A small audio captioner, trained from scratch.
Model: encoder moe top_k, decoder norm layernorm.
Rows from block 5 of the audio encoder of a small audio captioner, named by matrix and row number. Rows with one number within an expert belong to one neuron, the router's apart. Each number is 128 + 24 x the weight over its row's rms, rounded and kept within 0 to 255. All counts start at 0. Numbers have three digits each. After the name is the row's rms in percent of the matrix's.
Before each expert's rows are labels from the 100 clips, of 14976, where the router gives the expert most weight on average: "responds to" is what is common among them. Only what is clearly more common there than usual is listed. The data: synthesized solo parts of chorales (CocoChorales).
# router: router (encoder.blocks.5.mlp.router.weight, 32x320, trained with AdamW), inputs 108-143
# gate: expert gate (encoder.blocks.5.mlp.gate, 32x160x320), inputs 108-143
# up: expert up (encoder.blocks.5.mlp.up, 32x160x320), inputs 108-143
# down: expert down (encoder.blocks.5.mlp.down, 32x320x160, transposed), outputs 108-143

# expert 12
responds to: note A4; note A3
router.12 101:107151102150102127101197098103134144156092119086126124132150101167102140117098148138142115152150121109122070
gate.0 113:167143150114102124102125115046141143125130101099108164115123108109126139137126101126144146178157157141145154
up.0 108:096103143090147130128132130174113136134127151105123078104113122117135103089142171122108114088068103138126127
down.0 113:110084150189135138120146121164132116139132110122146143159063110155151103152137114157129149126118093124142154
gate.1 098:146135147131134135107103099121150118135195102136119137112106155126114116134129146143131123134143147118153165
up.1 100:119125126096145153153142150157111160128118151147117113105138091112170137121105097159127130132095082121125124
down.1 096:137112141150140110145127125102113109166114131146157128143126132112099132129126144089120124121144113131162154
gate.2 088:130118191147174196147138182120118127114125124073130128083135133104088161144122124131087115107144138117155139
up.2 090:139182127156114125110122116157140094126161103108154125126084163095126103134113112076132137122129115157114185
down.2 092:098122147149121131123097141117131150144146137140108148147152134168149128120127085136131105150099178143157125
gate.3 133:110155097094101136115162102139152112153139109115144136128127149091112105162098116138127095122093100152110105
up.3 127:129148113117139140112148119155161121178142099112154136129117146097114121184103112124122102123101096129133098
down.3 129:108075136135146148105139135108133141165086167118114139150163108123114149086113122133067083104122125094108129
gate.4 117:188134124090090124107140109125140118137113113138121140132153103132147154144175120112131164149139131152088123
up.4 114:135132131179151137086150141148133125128154089127124153139116124099066144124121123099105128138119114112143115
down.4 114:154126109128125102123102132149134142130130131109088140125096171161126125129140131148153130123127151099131150
gate.5 084:150106140144120117089141134184111149156132165115117157129155125106136107107119159105118102119118096163100163
up.5 086:112108135171120133139169150097114095062101136112136109083083121113145157135119125126150148149125167100133138
down.5 091:152135089125139124116082145122145144152123149102131092116144160132102091125114162115112117133135096117154085
gate.6 120:131159163097093141136114166173097092163131138104135110138145145124149168125096147111102099115132098172118181
up.6 116:126158180125134152140095151134111152162117145139094101141129132131143159123119155134118105135140091118129156
down.6 110:144120105186128136103150101111118127076158137121117146122125107125098114127105139160165118120125140124113149
gate.7 096:118107147123132162154154128173159115166173144089156164111184174155159093179116145139085072133108115112124119
up.7 094:090096105160111117148105117094110113062149130169105146127076137155083121134124136134134164124109121122123146
down.7 096:124135105128142162126159094192097172138087132147156144097082149129139144139102072129158106144137120098131124
gate.8 081:141127130152097138144119105063095120148134157145135107129106116155147159136096144119120154103158123143118134
up.8 084:129108153145093100127096142110177126100119131197140140154114095096128139121125091130108117121147115157103166
down.8 085:176134124114170141143140147108144130110112099117136147123108123125121166110138075113104106136134135141133117
gate.9 088:138129136138106140166127109144143173133175122131122144164162150148101122130070115157118137139152129142114150
up.9 094:131114101149137110167114121098177069147115097099136170150145115132133105143138095092142050150177142149109119
down.9 094:160167125153137115122152127110147131136107149106133136102113117121141118096100134188125153105174073149091088
gate.10 085:124126150119133093148132138106135156119148099100119132117135155113120088133142089125098174161131137182104180
up.10 093:132135124140119181104178156105166114160117107129145117144079107047121104079169114162127080113136094131152108
down.10 086:127142136072072145163138114140120093132144122125106118096084118104104091135097132151139094167111162133120095
gate.11 089:102147148152162132154120110167155105225167142139082151096117118113122103143177111131129152101142119111133128
up.11 090:163153159129111157138126101165107133118111139129142130109126114102167127088109145156156063174111073158116146
down.11 092:088160149134095113128133154093175102133161120168124086160087151143122125134117164173116144119171130131145156
gate.12 105:093120120096106137110168122129147152137161113166148169152144173111133137114120148115135157120099143146135124
up.12 111:141074141091151127063147131120060132158126120151131144110146083164122081110128153109135116158132103129135117
down.12 103:132105172098162113137150150193170121154117138125140123060108102141153159111134136104104093133138122127103107
gate.13 100:144099091109123130154172115117143155142133132149123144063119141120133149120150111138167162131157158085109148
up.13 107:119122057145106133124091144178119085080096126085154119141107151155116113124097140147131140167123107139105134
down.13 103:087111155097158115151135116095112155132143092131147115118143107145145067123158112128114087130144105118144131
gate.14 114:114077128135175134146129092155123116164125117123107090172166126119111146180158102099133087129131136156119149
up.14 121:119128117148159104128101089126143116175114093110123062149214172142110151156129138135109135143110144082143099
down.14 114:152191165154126134137102150111126165141142089196143126101109133129100126114154105107126141134138109109154115
gate.15 095:116132119147142126150101156127116146159180115127080086115173155093149157094098130153177132142169142158127085
up.15 097:126135150147119139132156148121084161125157101127114156139140133115183083094170101146145176129129091134137121
down.15 097:153141154106115127133132163121145126116115122135151095135097092164143137174097146153126144128146120159146083
gate.16 109:106087095090188144086085099130098101147107128122132115113137152145125105119115126141156110147120137115130118
up.16 099:160130160140123087135157163159149141086158126106136148116143112147127125109136143111126119124152140101100141
down.16 103:109139150098133166107144130144151122172130091147147123112123140136139142103145125148156126162131111135136146
gate.17 105:155153160153145176118122151113129114123159154153116104094138129144149156153136112103106116102068134161127158
up.17 107:120119093123091120091148133119116124145083148126149164148132122103101103129138158168132122102163112107156160
down.17 108:129111147096135125116128095125105176107098144136117183102153115148168101099136145130122128129094132115122116
gate.18 119:081139132133137123123152105161111108108113136153122126137100122150135102109106141125142140141130123149136104
up.18 123:106125143132151117127143136141131091137119087146081172136124104127093143133145131158119115080136112117107119
down.18 110:119142072124094073129163147136119135110153075129085128123137175140174159125128121145083121131147112108150091
gate.19 077:135107128129137112153139131139132110104122143099131120156192115118113110144149127147118130137135121173089127
up.19 081:106132116090122087113107126118107097154138124130112158113102124115141135149126141118112169126132124111108143
down.19 081:133132147144142110092104116124113141135109107172095124148105117183145085123135145124151167147141138141126110
gate.20 090:154103171115167135136098123132083144103125146147140096138151115147154130147145146172091118148147126163134150
up.20 094:145114120138111131138110139141117117122110146086124082109129131118102158113145166148081151111117139144187105
down.20 093:121103108110121091117141102124097127177116163128136125092119185125125147093164111132132145117100148137163099
gate.21 109:148113123109115145085141147155126138117130109121108131124118121106124107160109135180139150112114114114118108
up.21 110:104094111166156097133143163088154133125133179120144102158125091157149161085139093113118140100124148118076162
down.21 107:101140146109111142080121125120120140080150095121117115097162137129143137144139111118168126154129135116124087
gate.22 107:112113130134120123130121141144069160096199137169144114172134136090176178127118072151142170123145123124113124
up.22 114:122116137133109132117124125159113130092208182186139089163173168097131148144113079151116181130128130113139120
down.22 102:126118122114131148116141163146109112155114120151120109110129075184138156112108137083140137117136123145102118
gate.23 101:142173116157156140100128094139150117136134155159078092108137145132102172124158131142109156102130084106131111
up.23 101:167122118097129085156081138101117115130187131113162122140177111104137120143098151157126118159123109175107117
down.23 106:137164115123121104124133125114132130129109170104139132098181120143155126121166143076120146167114133093104132
gate.24 128:156127121177119131147162093132060144134126134149111124118117133122100094145090089093144133137131115137118071
up.24 121:144121121085140124091105175131178147098138130101120120116133108156127121162173153130106177140122138132158178
down.24 122:130104147117135115182162144139116114165120106136071146140103136144132104107174132126163099139103119144118152

# expert 18
responds to: note G5; violin; note A5; note F#5
router.18 096:128129162107162115148143138164157109135130112113129149123131153172117126144139131114104142156133132109142103
gate.0 091:111076154149124149147132142131151082115122111145101099091157133128143120146135158110124112117145113157126117
up.0 092:125158123134121157166160142128105108093114134149102107125146136102154131140122141103158173110138122158120121
down.0 097:128162073147181138116118122147119121107128109123105140106123131180196130121165136112122135119115144117103141
gate.1 109:157136099151121163157137137112112099124102135107129158099120137180137109137115150173123138093094137118122155
up.1 106:086119131094127128119159154140168100177121097120118131098154121170110109112163168097133126141123110093156127
down.1 100:108144113124141134108110183146103094088145082143129130107142113148067138119123086154113138135149106099098132
gate.2 094:078121134121157129100120142158133104081117119125095100136138135135132117180124126141126132166120140081124090
up.2 106:129158161099130151088125087128148141123130123150173133122104148104172143156121152103125111147137113125110091
down.2 098:128111118101120118100135126086102104138101140175117099107131144122111132148157129162132117099095149108148083
gate.3 084:120137126169125099124120147132120077095110127099141135162203145106125175112139150125154151139158134102105103
up.3 085:137113122163173144132101131133145143142112162127133130161101124080107125140124150145134087145077113107130126
down.3 081:151148156100151199133093118121136122116106092145107128109121149143130139130163108180131128107106144147115131
gate.4 073:163087098128197138105172127084160096100168158122185121094134112142132217125136104126160115109105088115122102
up.4 075:113174152074093114112142134164134118104150139143104153093150110147152148093152074143152124142139172132108171
down.4 075:102151102080136166151139096139118157119105132136120147144131169134166127094149142149106150147063154144169091
gate.5 099:173147167155144078126105142144130112122146140128152121094124125134144160112125106142125122137165115184098094
up.5 097:182134174171119118128129100140132150128132111149139116130126124117131129132117109138129123113163131123090138
down.5 098:149154095134125117098118131107094146114136111145143129122083139157143109113139132105088110134116148129112120
gate.6 091:164116143152155149144122127176155128088121146127097092148125147170147131135123133128112126117141119086117119
up.6 093:141155113162127153136122120135098134105152125159110140117150071117115152141118107148122209123142119138128082
down.6 093:092118164076132114152129132131127083076129136135131112109136130131113114108119146124118158100126131084123147
gate.7 110:102098132135120131096125155110149107158154069129145123100142181139153143139150128138117148078118143115113145
up.7 114:181146133167130115173104112120139178101143143098119102127126178133087121140098147125111126146115136113144149
down.7 113:153147133117134105105158111135111136115106103133140152106142147158149111174079117133122113131118142097111139
gate.8 101:115118082121112125111125143086100115138106146141185134132120112125110136126117148142115171086126098148148127
up.8 107:089137095133144096107154124077096102097097162141136163167131094110099145166106130124074152085102102128124111
down.8 105:134118097127094129126107093156130124115121123155142140122112150096160167131146118156124116103139104129123138
gate.9 126:149117118157124078100166134151161081157145120076129133110076139134106153113142113107096081134123151148120148
up.9 126:162065116126127154117119115098125153105143143135118171127120127161145142119162148128103166103134115105143145
down.9 115:147113091062099128129109118113124178106152094138151117097120096140134101121155167137123140140082132124138128
gate.10 107:131082153115114094148121145139151098113119106165117117125142130105137112109101101116111170124106129153108114
up.10 114:107167136105111156124136116134108111101119117082117109133097090142102088166167139131109090078148146143124176
down.10 105:198143092107165158112118120123130166106114131139119087142140098125147137135125107092084128147125134083177086
gate.11 093:122070049123126120128137152134112168132121116095085131118165136156128114108122126143114138147146129142090102
up.11 099:125103136104138134114123130100138150096105145122091140098132126140133141115121133137108096139128130134113062
down.11 104:183132142097141113094147144111116127102072129127106093136100147122169133136143085141130114170126121106151100
gate.12 070:131143099096128141127116126109157097108148129121119119134131113119123124105127153110186094124129151115070129
up.12 078:129148089121158156145131109065105118118137081098159128135109141102128175115158131149176106158126115157157099
down.12 080:172131081099151127107107114165134121099106136113141126104102122105146139130142136130132089118142132149113141
gate.13 126:118157116121115032153113168147140134125127125134152091127142102093099144100094115135131157141143126145170140
up.13 136:107150138131122083112123137160136119103150163133127070131115088136144135144137106108117080105159095108142138
down.13 125:145097137113097135131144077126121112159155159127083146130127133123141109117113133154162122147093121147106091
gate.14 085:135129106134137161135133134112151096142118123091113136155138163123129057132115161113109117145098166116147108
up.14 084:113115159156116111113119150149116171147123151118149126100111117131161136147133131121149088147148108134160135
down.14 090:140157155077089181047110158156157134109093138137130067110124099149125131157142154129126146136109107145178114
gate.15 100:124108117120111141116098103114145121118128104144109137159121106140092104137137114103129158101136110142102103
up.15 098:145162168077121129194148156126111125146110157114154113099137151124118132107113127138121076131140161149129136
down.15 099:225155126104106099121152123087133077141126176112136107151153134178139096141109134114091107142126131120129134
gate.16 083:136121136101128116113147135114140141121115140131125139101086099122137094133137123128116133146111086129129144
up.16 091:065171098135122144125128095151109130169093074125085182115138105130174143130128111102144166149147127162102093
down.16 091:099150152160089095121108128144106169136151095117158137134136170146142125119157154105184106143166118139128131
gate.17 088:134136110107070137097171101102104162138108126089099116123126117093098131127130113124084127135171154107131137
up.17 089:139129124082086127122149130127106094127095126137128124151161098100149142114117132134115104111142141143108137
down.17 093:096155140134097128123138107119114139118168167126103140192121152137154141133130150125186124118147122132131134
gate.18 104:146121139102134119065117176107139128137127122176134152172161157149149115119124100141143116110078117112170080
up.18 104:125101178144145138127191097097142144145106123122149137126111078128096134135122114102079124099160157102133120
down.18 105:097153140184123152188105097146092122098128060134112124134088131149119111125082149133116091093135136117120136
gate.19 097:137107119106154130097098144103140128110125134092165171141100158156107144095143101144125130153157139133102165
up.19 101:109156128129119172109120172113102123112118100134083093133125095095119137173150114119137110109112081111169062
down.19 095:104134142125093162172096127123120111133139097141133137128140104137117156151109097082120154163118115154089122
gate.20 138:131111129106173143152125128072157122098127111148140083107127133130163117139100103139123142131140148096110100
up.20 145:135137085156075092129135135112118155139137141116152152119091120126139125134122158127125090125097144145139110
down.20 123:140176111188148138140126153137120157093125128168125121141145140128085165119136138142106131127119112123150171
gate.21 082:148106156152126093126116100137147173103128202162163152124114100114127166121110119107165104105136093162165149
up.21 078:099100144120137147162135170136084115119141154114145143133087148096123131106112160137121123159096108115153145
down.21 083:110135177127099133100161124098100108120075131161138151136142105173123115132124098096124143134143138133104158
gate.22 080:088125119105116119142079130116123133139135147142121111101110140099087117114132159139129097117125149128118095
up.22 077:124131136118185129135093168160118175130136118164122112164143117095141156108134116161082084117163108099157157
down.22 093:143066095103172122146122094119150100113117141148123100135146135164130098129142147129165124143130164065124105
gate.23 089:104117130185103107125112137158112153138151106087085123120155099089092113135142121136109125144108134191148176
up.23 090:133123139117117106141131145121157134171111103136090152130117131153125137149169121122152100121101181137152141
down.23 093:137140118106142118166158150118103145161117120101118100132154105138126111149174100088097114108114159112125137
gate.24 105:141135152094103098115118126085088124144138123131091134153094143130137099158112122146111145098091097097145131
up.24 097:149129139082066120103137142139080127159126115099102132125116147129168156127094145184122120131127133103145144
down.24 099:157156174148160150147145123129114141100145113141168144130099125131114144136117135131187107158138119110089128

# expert 16
responds to: note F#4; note E5
router.16 102:111128122173095103159116115132162137094154163119129138156156093090135139124072172145149138113158099143152143
gate.0 119:132117110180118092130109166098135136092142147147141085076199103157129137103111145149123085119120128137139127
up.0 121:126130124094136106186163145155128145125131129152119105161111108118150135103143158124098141144100132117162155
down.0 117:114187116092111184132127140123118125133151156149124101094122128101137073150132155129115112165099137130116133
gate.1 107:160093137147138149152126194130155125094133167122141107117089126085145107095195131096110134136148113131147149
up.1 106:140100161179103112119137161125151143120095109086126140128107108051111109108146165112148111123126115116152170
down.1 105:126114129178142135143144136141128137153128074127106133107141121129090160096130078122139130155131155117156114
gate.2 101:132101123118130121155116136122131106191137113129134141115138112096152160124083153107105132098125101115177126
up.2 092:143148142105132097123151145129121125102122118097122141160126126126120107076170094116138119139138134137056147
down.2 099:118127122109154121084108122102159135107135153087109102139116158125119133139122140117140133120149123153109120
gate.3 137:123155157085125174124111134121086127097129140092144088156149159121137118147120158099131115142144104137149116
up.3 144:119113104155127147130142101134127100119115167164132153133092067153121158099157132151131141106112138135154114
down.3 118:185149158139115172165151105127101095120126109137113144108157110146151143181155113128124144135125135144141133
gate.4 100:124145130120099136153128126118096125155146156158115114079148126137145130108173122079098180103091165096154109
up.4 103:130113119094142153128146122110116115122111105109160126119107136125092160127119106161123107156154097120117140
down.4 099:152157100125107148157164128110111141107126119146130135138143127150083170101143100119084129099119139151145142
gate.5 116:135124126178159106108159099133168126110109132156137141111122165114103109099129105148123129141110130151147126
up.5 122:157141095157174139081151080121113158110094115172117156101066158108133100089144116148090173134131120165168130
down.5 116:113137152143168141095138104146116089083122132088146176135123134112117123091112132134123105118133127123125136
gate.6 085:109147124122129106117141130136153147112106134142145180110123147144132124132136120141181130166098135118084142
up.6 086:100094097105124124129152145146136062135121131160109124108138068134161085135135149128142097129136163135083113
down.6 088:135145116174141112099124132111092139103130106139104135057104186154138108146163136122139114135144106101150106
gate.7 101:103115076140166145125113104117105134120139170122163150117135075109144093086094129173116147118083148093139166
up.7 097:168133122095131112094146128131130111103090115132112144143118164095105113139154136090127124157166132120112134
down.7 099:115124131140125124150096170123139154105160112131144164087112140152124152123110123145154106122124112154113120
gate.8 100:141142175122116113103138130145109139135153083128151151159156153112115122124160126140161116140105117133157103
up.8 101:130144141131118124133185130127140147111109123145133131107154117137135129094128164180149188106159100120125164
down.8 107:155107100120142125150127111106137095116154089118084162113123142114061124081153158082149137153142124131132124
gate.9 117:140133153087117145117090179106128138106121143077128155145112126083134131126128113112127130135134155097136116
up.9 119:151104139079112155152091162152138162116108097121160166133140128115127128115133136109123137160140131141154132
down.9 117:145139146093123121156093143142129088161145117142145121083167110105138106138136127109144102151124135116116146
gate.10 108:170110128159122120199149105125157130129144155101171150132117117127110100171149130137104115134100126137147117
up.10 110:103162150140105165090101137123145134063098133130119116107092140091109068132132105104111095123129110139125123
down.10 107:106104101097128078135123126152065092115144093157115126145149116153132143130106104132177113144177132114146137
gate.11 132:110120133156133094079091141151199136074115098164124099144084115132133084157129115102137151120133100092191075
up.11 124:152120154100144162170141122111070119162114133105119131102132137154141144120139124169135098114136170138063178
down.11 129:184156102088144190159141115146107145122119147164132129137138149145093101158107125089149160135102078140136126
gate.12 083:147151170136110160141157147076103122099132163111161131131086139119110124140144166154078102117101101107149108
up.12 089:119146128117119099128111173122110130119083132102127172136078124160139152109130138134100149113092098107168090
down.12 084:111105131140135088140143131118142132142139159164118138154127145124119130117144121134132121143187144113128109
gate.13 075:104119172128108120149153113120158066169127140134191118120163166092148119110124106113086135123144116130123143
up.13 081:163144112129126140105111123132091158106100141131125133098161107098169130093110108130111121119160126101081145
down.13 076:136135137119083126146135129140132140142160126112123137117141123126112129103096135122102101196098135153153149
gate.14 111:130132151110108122138097077146120149086166114105108169114095107148092157130176145151121091181150119190117117
up.14 111:135126130108085090107072103113162104104140127132140156121186148123127126152121134120144107141129091157118093
down.14 108:116130153111101074137127136151139111122129129117076107176174137136130170123122111102162125098163131139137127
gate.15 144:118111145171150139137101122163153118100108108087149140114113176118138079135100090106082127143131127146117132
up.15 126:122100190152149148142076152126116115099109126114159140127120139124156086133101112128092144165130113163142108
down.15 120:152127119098168131145149163096086129131157123142134154134098156141118146107152168162122071113115172142160141
gate.16 083:112146108137099167147185115127098128116130127158117110063120128142092109118120121084127101136117143108093130
up.16 085:102145129167152105115125120145162104128094133143147128105099096111121140142132141101148117158082142162119143
down.16 089:157146132128101116139170135104136133116142162149122114112147148131126110129162139129106133083113102134117112
gate.17 098:135144147145112078120113135068093102101151148106132124075131115129128120120153142135179152142116121140134122
up.17 094:127096129118154116165140095105142123162121110127078125095129101126076071133135106157172107127105148130074148
down.17 102:123126129167142111120125110151153119140074163139101126109130114118105120155173163134133130138136163140086123
gate.18 118:120145152094127120157098138140127087149144110143101142136090131095168153102130132164169138106122103105154094
up.18 129:076114135079111104159087113138102121175098111125117144136118137106145128131143167129182115106161107138137120
down.18 127:106148167139144105155103147131155084135131096136086173143172131143131135159137108116144164115158067094123134
gate.19 115:115090162115112143091105109125153153084101150117144141124158118111153162111155136113115121110112119154150157
up.19 120:165154079135127139154159112136123136130154124178090123097118114142137111176119114134142140162149142111130086
down.19 109:076149115085128103141155129172150125143125182130153115126110124169124125129156174108112095123060114132096182
gate.20 089:097152134136152173140092107106120137111122123124120112141134165144106151128120091119144114188140141094119127
up.20 085:163142151135147139133122142121130154136136155090139111082122101091154146123137161147118153131170146120133151
down.20 087:161117128153129137115157166129146122100135096124161103135097083117111097179135147129130183162147109109105123
gate.21 086:117103129143165187127147161136158117152131080079129120130134119092066150138111133148159155139124111114111113
up.21 081:121142106093182178079113148179206108183140140125150137163142156121096142131126130106111107169131119137118125
down.21 085:111091120177125115143109126148148147125107127094128152134106088135112133110119135102143134148119130081124113
gate.22 113:100127107119131101140114132117133137140131096119149132127149144091126132172111117122122113130109124134149163
up.22 104:090104115117156099112163105162149139126132113092160135157146141093136130177125121146113089113098101146156141
down.22 099:198127155137159114103115130126142105172179149160154139151124142121084150134146155116107137125089113107119152
gate.23 114:140110133115156112127087108134163108181140133101124169138186139096108123145116163097099102140126131156106105
up.23 118:151117114144123128145143180153110150104136123148138131130116106095114144135089158137150114144087119122148129
down.23 109:109118136173121128115123129092125162114128147089129089129161129125153106112113159133145078128154140164133124
gate.24 094:093098130140120120107148119116139126124128124133136111131123108133155138124129130111112138139121130119128143
up.24 095:082105200139126098120124135152093170103111087111132130104077120110100157160147103120129119110102155135100138
down.24 092:153103080130139082136111121134113115113126113153108174104169110122126125107156158131168151168138133122171098

# expert 2
responds to: note C#5; note D5; flute; instrument: oboe
router.2 100:099160127098161173161122099106155091109159147112144124141085162130120139158147084118107147118098113147082115
gate.0 103:147083111136133152150159111123140131138138082120068127080126114154115136062154160111161090102117129135131092
up.0 108:098116128116106153105173107130140173129152115140072127125152088106110159046111128136137153053129088150113094
down.0 103:143162195101166091165177139133116143139134129133144113103125132095086107095117087087111155169124167100134131
gate.1 118:093157193101155146176119145155129136154137117115128140129080138133133121132150130084105117142116139089145169
up.1 127:144138150091111144080113106129149092104142140147122106128156135145096129103142134153137123103160127168087092
down.1 109:124102111097142112186128154123135115126100151144110114137127103149154107107159139119139094102149123109182120
gate.2 094:076199155068094162144131131088135156163128124140126126112099132092140112082134137120128118099127157120124119
up.2 104:144096094156129111119137124146137091100143134130112147124183100119123127149137108104118155162115137161116149
down.2 102:108133112151107103121118130129086103108104132066154155130126136147095181126105093122145090119169086112136152
gate.3 097:104149145088121105117147115110171139102115134144088083113115151102165126100116112117152111114160155099085156
up.3 092:153139118132124137125103130130134115118113120089159147097116091136097122146129119138124105131124107150133118
down.3 100:096168133117088109087141104126114117124105156099115140052136161167111147134105137169128136151163140166086121
gate.4 081:152110126112137157079094131143116151146144092100118105146129115127161134171146132121170136132139112112112120
up.4 081:091128118110119176094186122157132128096089113129122089131113110132134145156134111110145135160109120111113142
down.4 093:128128093090114120121113145124115162076115152146144122154141100167147137160108106101134114113146114141108126
gate.5 097:121142153119156139140128118167136116111095140123127109115160127125131154135116133097152098105152160110119124
up.5 089:147105084133106077121139143102117171146167133113100128103097132096164124104126134141117146150121106132158120
down.5 100:182143127128121108111102161130094109095098083096161130088143155144092126106122134116129120143102131136108123
gate.6 080:124104116114123103099088106134131106114123150176091112136118102128090142109144115118127165122099110119163123
up.6 089:163077106138128143104127144121109152105083086104130151131121178133090130119112150095130138110148134122126128
down.6 090:148107105116142165151100131122131115150122138149116137086125151138168064139124134122088086100154143125135119
gate.7 099:128118107136168133109114132119103124100121130131108156146116123130120122134110121154119124148141120108090094
up.7 097:124112118132140108117132115141121142139128118129152125163137168153127074162145108117139130147090106160118151
down.7 105:109170140143096145122115113105119128145100124165103146102142134118116149208131140116140136122114113104129106
gate.8 102:162134139077118146135157188134115152161123095162109064141137160130160119136120092167137140119112099144118140
up.8 101:101109108122148113115107129144114122121151157118145130103121094090137129134153131080145134103151131127139130
down.8 106:143162104154133070069102124105096138137134074129123179109145122139186146150127096132130122083111154143169161
gate.9 091:128127143094105132113151094158161120115112129167151076137109094144103123128130110157131129133184101172151123
up.9 089:143164127149167112134149113129126123139126160099132109093079119156144119089145122127151122171115136088096181
down.9 094:148139109144138144110126104142120103098120133142077113109146126170123110089151133146112111132155126145080112
gate.10 087:151148093099144120097140151125100080156152155155120128111101134091140153117093112121103182149123093120106179
up.10 086:131126114124097109160111119125161108137129142125156128187146129130130141137142102153126131148099132112098176
down.10 095:125117132136177106111111136126144125145148109156091157126146128133118138148145130165135127156155136119107137
gate.11 082:103127135095131117129183122100126121146156138148159065111197109117136136168123145128106085066175119130141146
up.11 090:142108122129129111099138133121131142136106081150171091105204109116186146171109096103135153117123131131147123
down.11 090:136121108126130145121134109144160100121139137168164119101067156128122134157144123144146124125145109136159121
gate.12 094:121187134192196130093124101124114162144204128105135120152156173111131092127139107142139108146137157154152103
up.12 101:113102127069069132112107167133096099131123149129098120114092143152112158129131142148121109097105078079112125
down.12 103:135132159144119104111141151129110184126137141142125098101124139188148138077146142155145073112136144179124131
gate.13 103:136138125175120150120110128173045145092105151112144132139090148134146103143148127110110135129104077113135148
up.13 103:161152150169115198099109163156114090120122117087169126116088138138135122149145126108116098126109110130130185
down.13 105:076098160166129142138109112129139142159105150125091119119130143102103134164108131159123144101161108158148154
gate.14 101:125162098106121134113110134127098132076092118148129130084114170127152106102131141193141153127114130100106143
up.14 092:118175084109134153140087122103092130104105095139124113057138193157122124123148131172124125136093127120106131
down.14 101:123114163125131158107140126133083087129139089139096139142107166120073130116136132102104136139141143112140135
gate.15 111:134104142127112108141155098161124117112123126156156136133119151134112143121072158129138073140100168148104095
up.15 108:107131097128128115099128160149159124133101131077166131142053122150112120151140129135137104166122122174100117
down.15 105:108128100105184124133131128115149126105109118152150099126117155117194091127114129096146126104162070185128101
gate.16 112:167137152123127087133083129147175166106145129162124113096146139117118106087123139103121144107151130053101123
up.16 101:136117150126166112156125158139164134128136101135121145086160158127119158120110098089128130118132122085112114
down.16 109:108109143062178132103171153132140142092143103133146115159119159108106157120178106103143112190149171106081157
gate.17 131:112112107084152158166109128124130113123167184126112093129104120127149121091129125135146078139153098156105119
up.17 129:115081123167124113105128159123106129106083106109129166127157148125128160123092158118120107128086148130200149
down.17 118:147172140157122133156119135125113112110151148157129159139082106165141156112154116125152165154148119161109164
gate.18 137:106103127097117162128091141102176119117170195128138096129137104103092108143090126106159148137158162186142091
up.18 127:124184122134132094134143100155096119147105096118130186119105154155163164102141118146100118160104108088113174
down.18 122:115163161171132160101107122097126111096156146102117131123139144130110148137105140100194176148149124147134151
gate.19 115:146116139166126118111102095098150175151106126133100135114124151114111101130124130114103136132118135105136115
up.19 100:137135145147096141129097110133162148181119108109085136120096181139100088123121151131092145132133135151097140
down.19 109:160096164080114113127133128139107142102116124151170166097109167108133117104133148073110147104065155079123145
gate.20 105:150141140084107131128143109083147167152087111175155080149096152128097115099147140130118171091155101117132091
up.20 104:126111155129128070122136118131132145172138145090121172100132140109156139120151073143134149140107125195165124
down.20 100:168113110138140109129116123113127151124144152124110133133132137149141091131142128160139138119131128119133167
gate.21 096:119124084165162113142124131132160133132123147078161145156173135174089107156109125099098115150134131147086137
up.21 103:132156169101104127134124103126128119129082098156135114150122091164140136143103132140172093072087135132134116
down.21 090:119147172132095200105112111089100140148126140116144150121134163160114109137140122108105126107148119147132151
gate.22 095:122162152141091162100150117123114154164135112181117134078141119124177162117129128084134122089105153075100171
up.22 100:128098115111104108108110161121118131107115141121095121139093162140118146139078106133120140158176104131153070
down.22 102:109160127163126118097128156105118110108104135157134142132097125143142159150146171129171082123141113136149137
gate.23 083:142128112146126148110148121130151160095120111125144135148139136133142125103136136142095090165108122114135129
up.23 079:135154112137163136111117154127163122163120147092118142144151155092136152164150135121123063128123135145132113
down.23 084:126105178139138096121126127140121120158139116119149110105135096152110140103163140099097153129103102128125154
gate.24 080:106135127118130117107122121088116098114176129142126106112171110138167174128133146095137096131109150138110119
up.24 081:121124088152117153113125167131190187109123110135111165134130187131074114121115131156101142186112143156142175
down.24 090:136108130177129110116124121118124164155124128123110122165121098122133105119180170124141112084156110090132144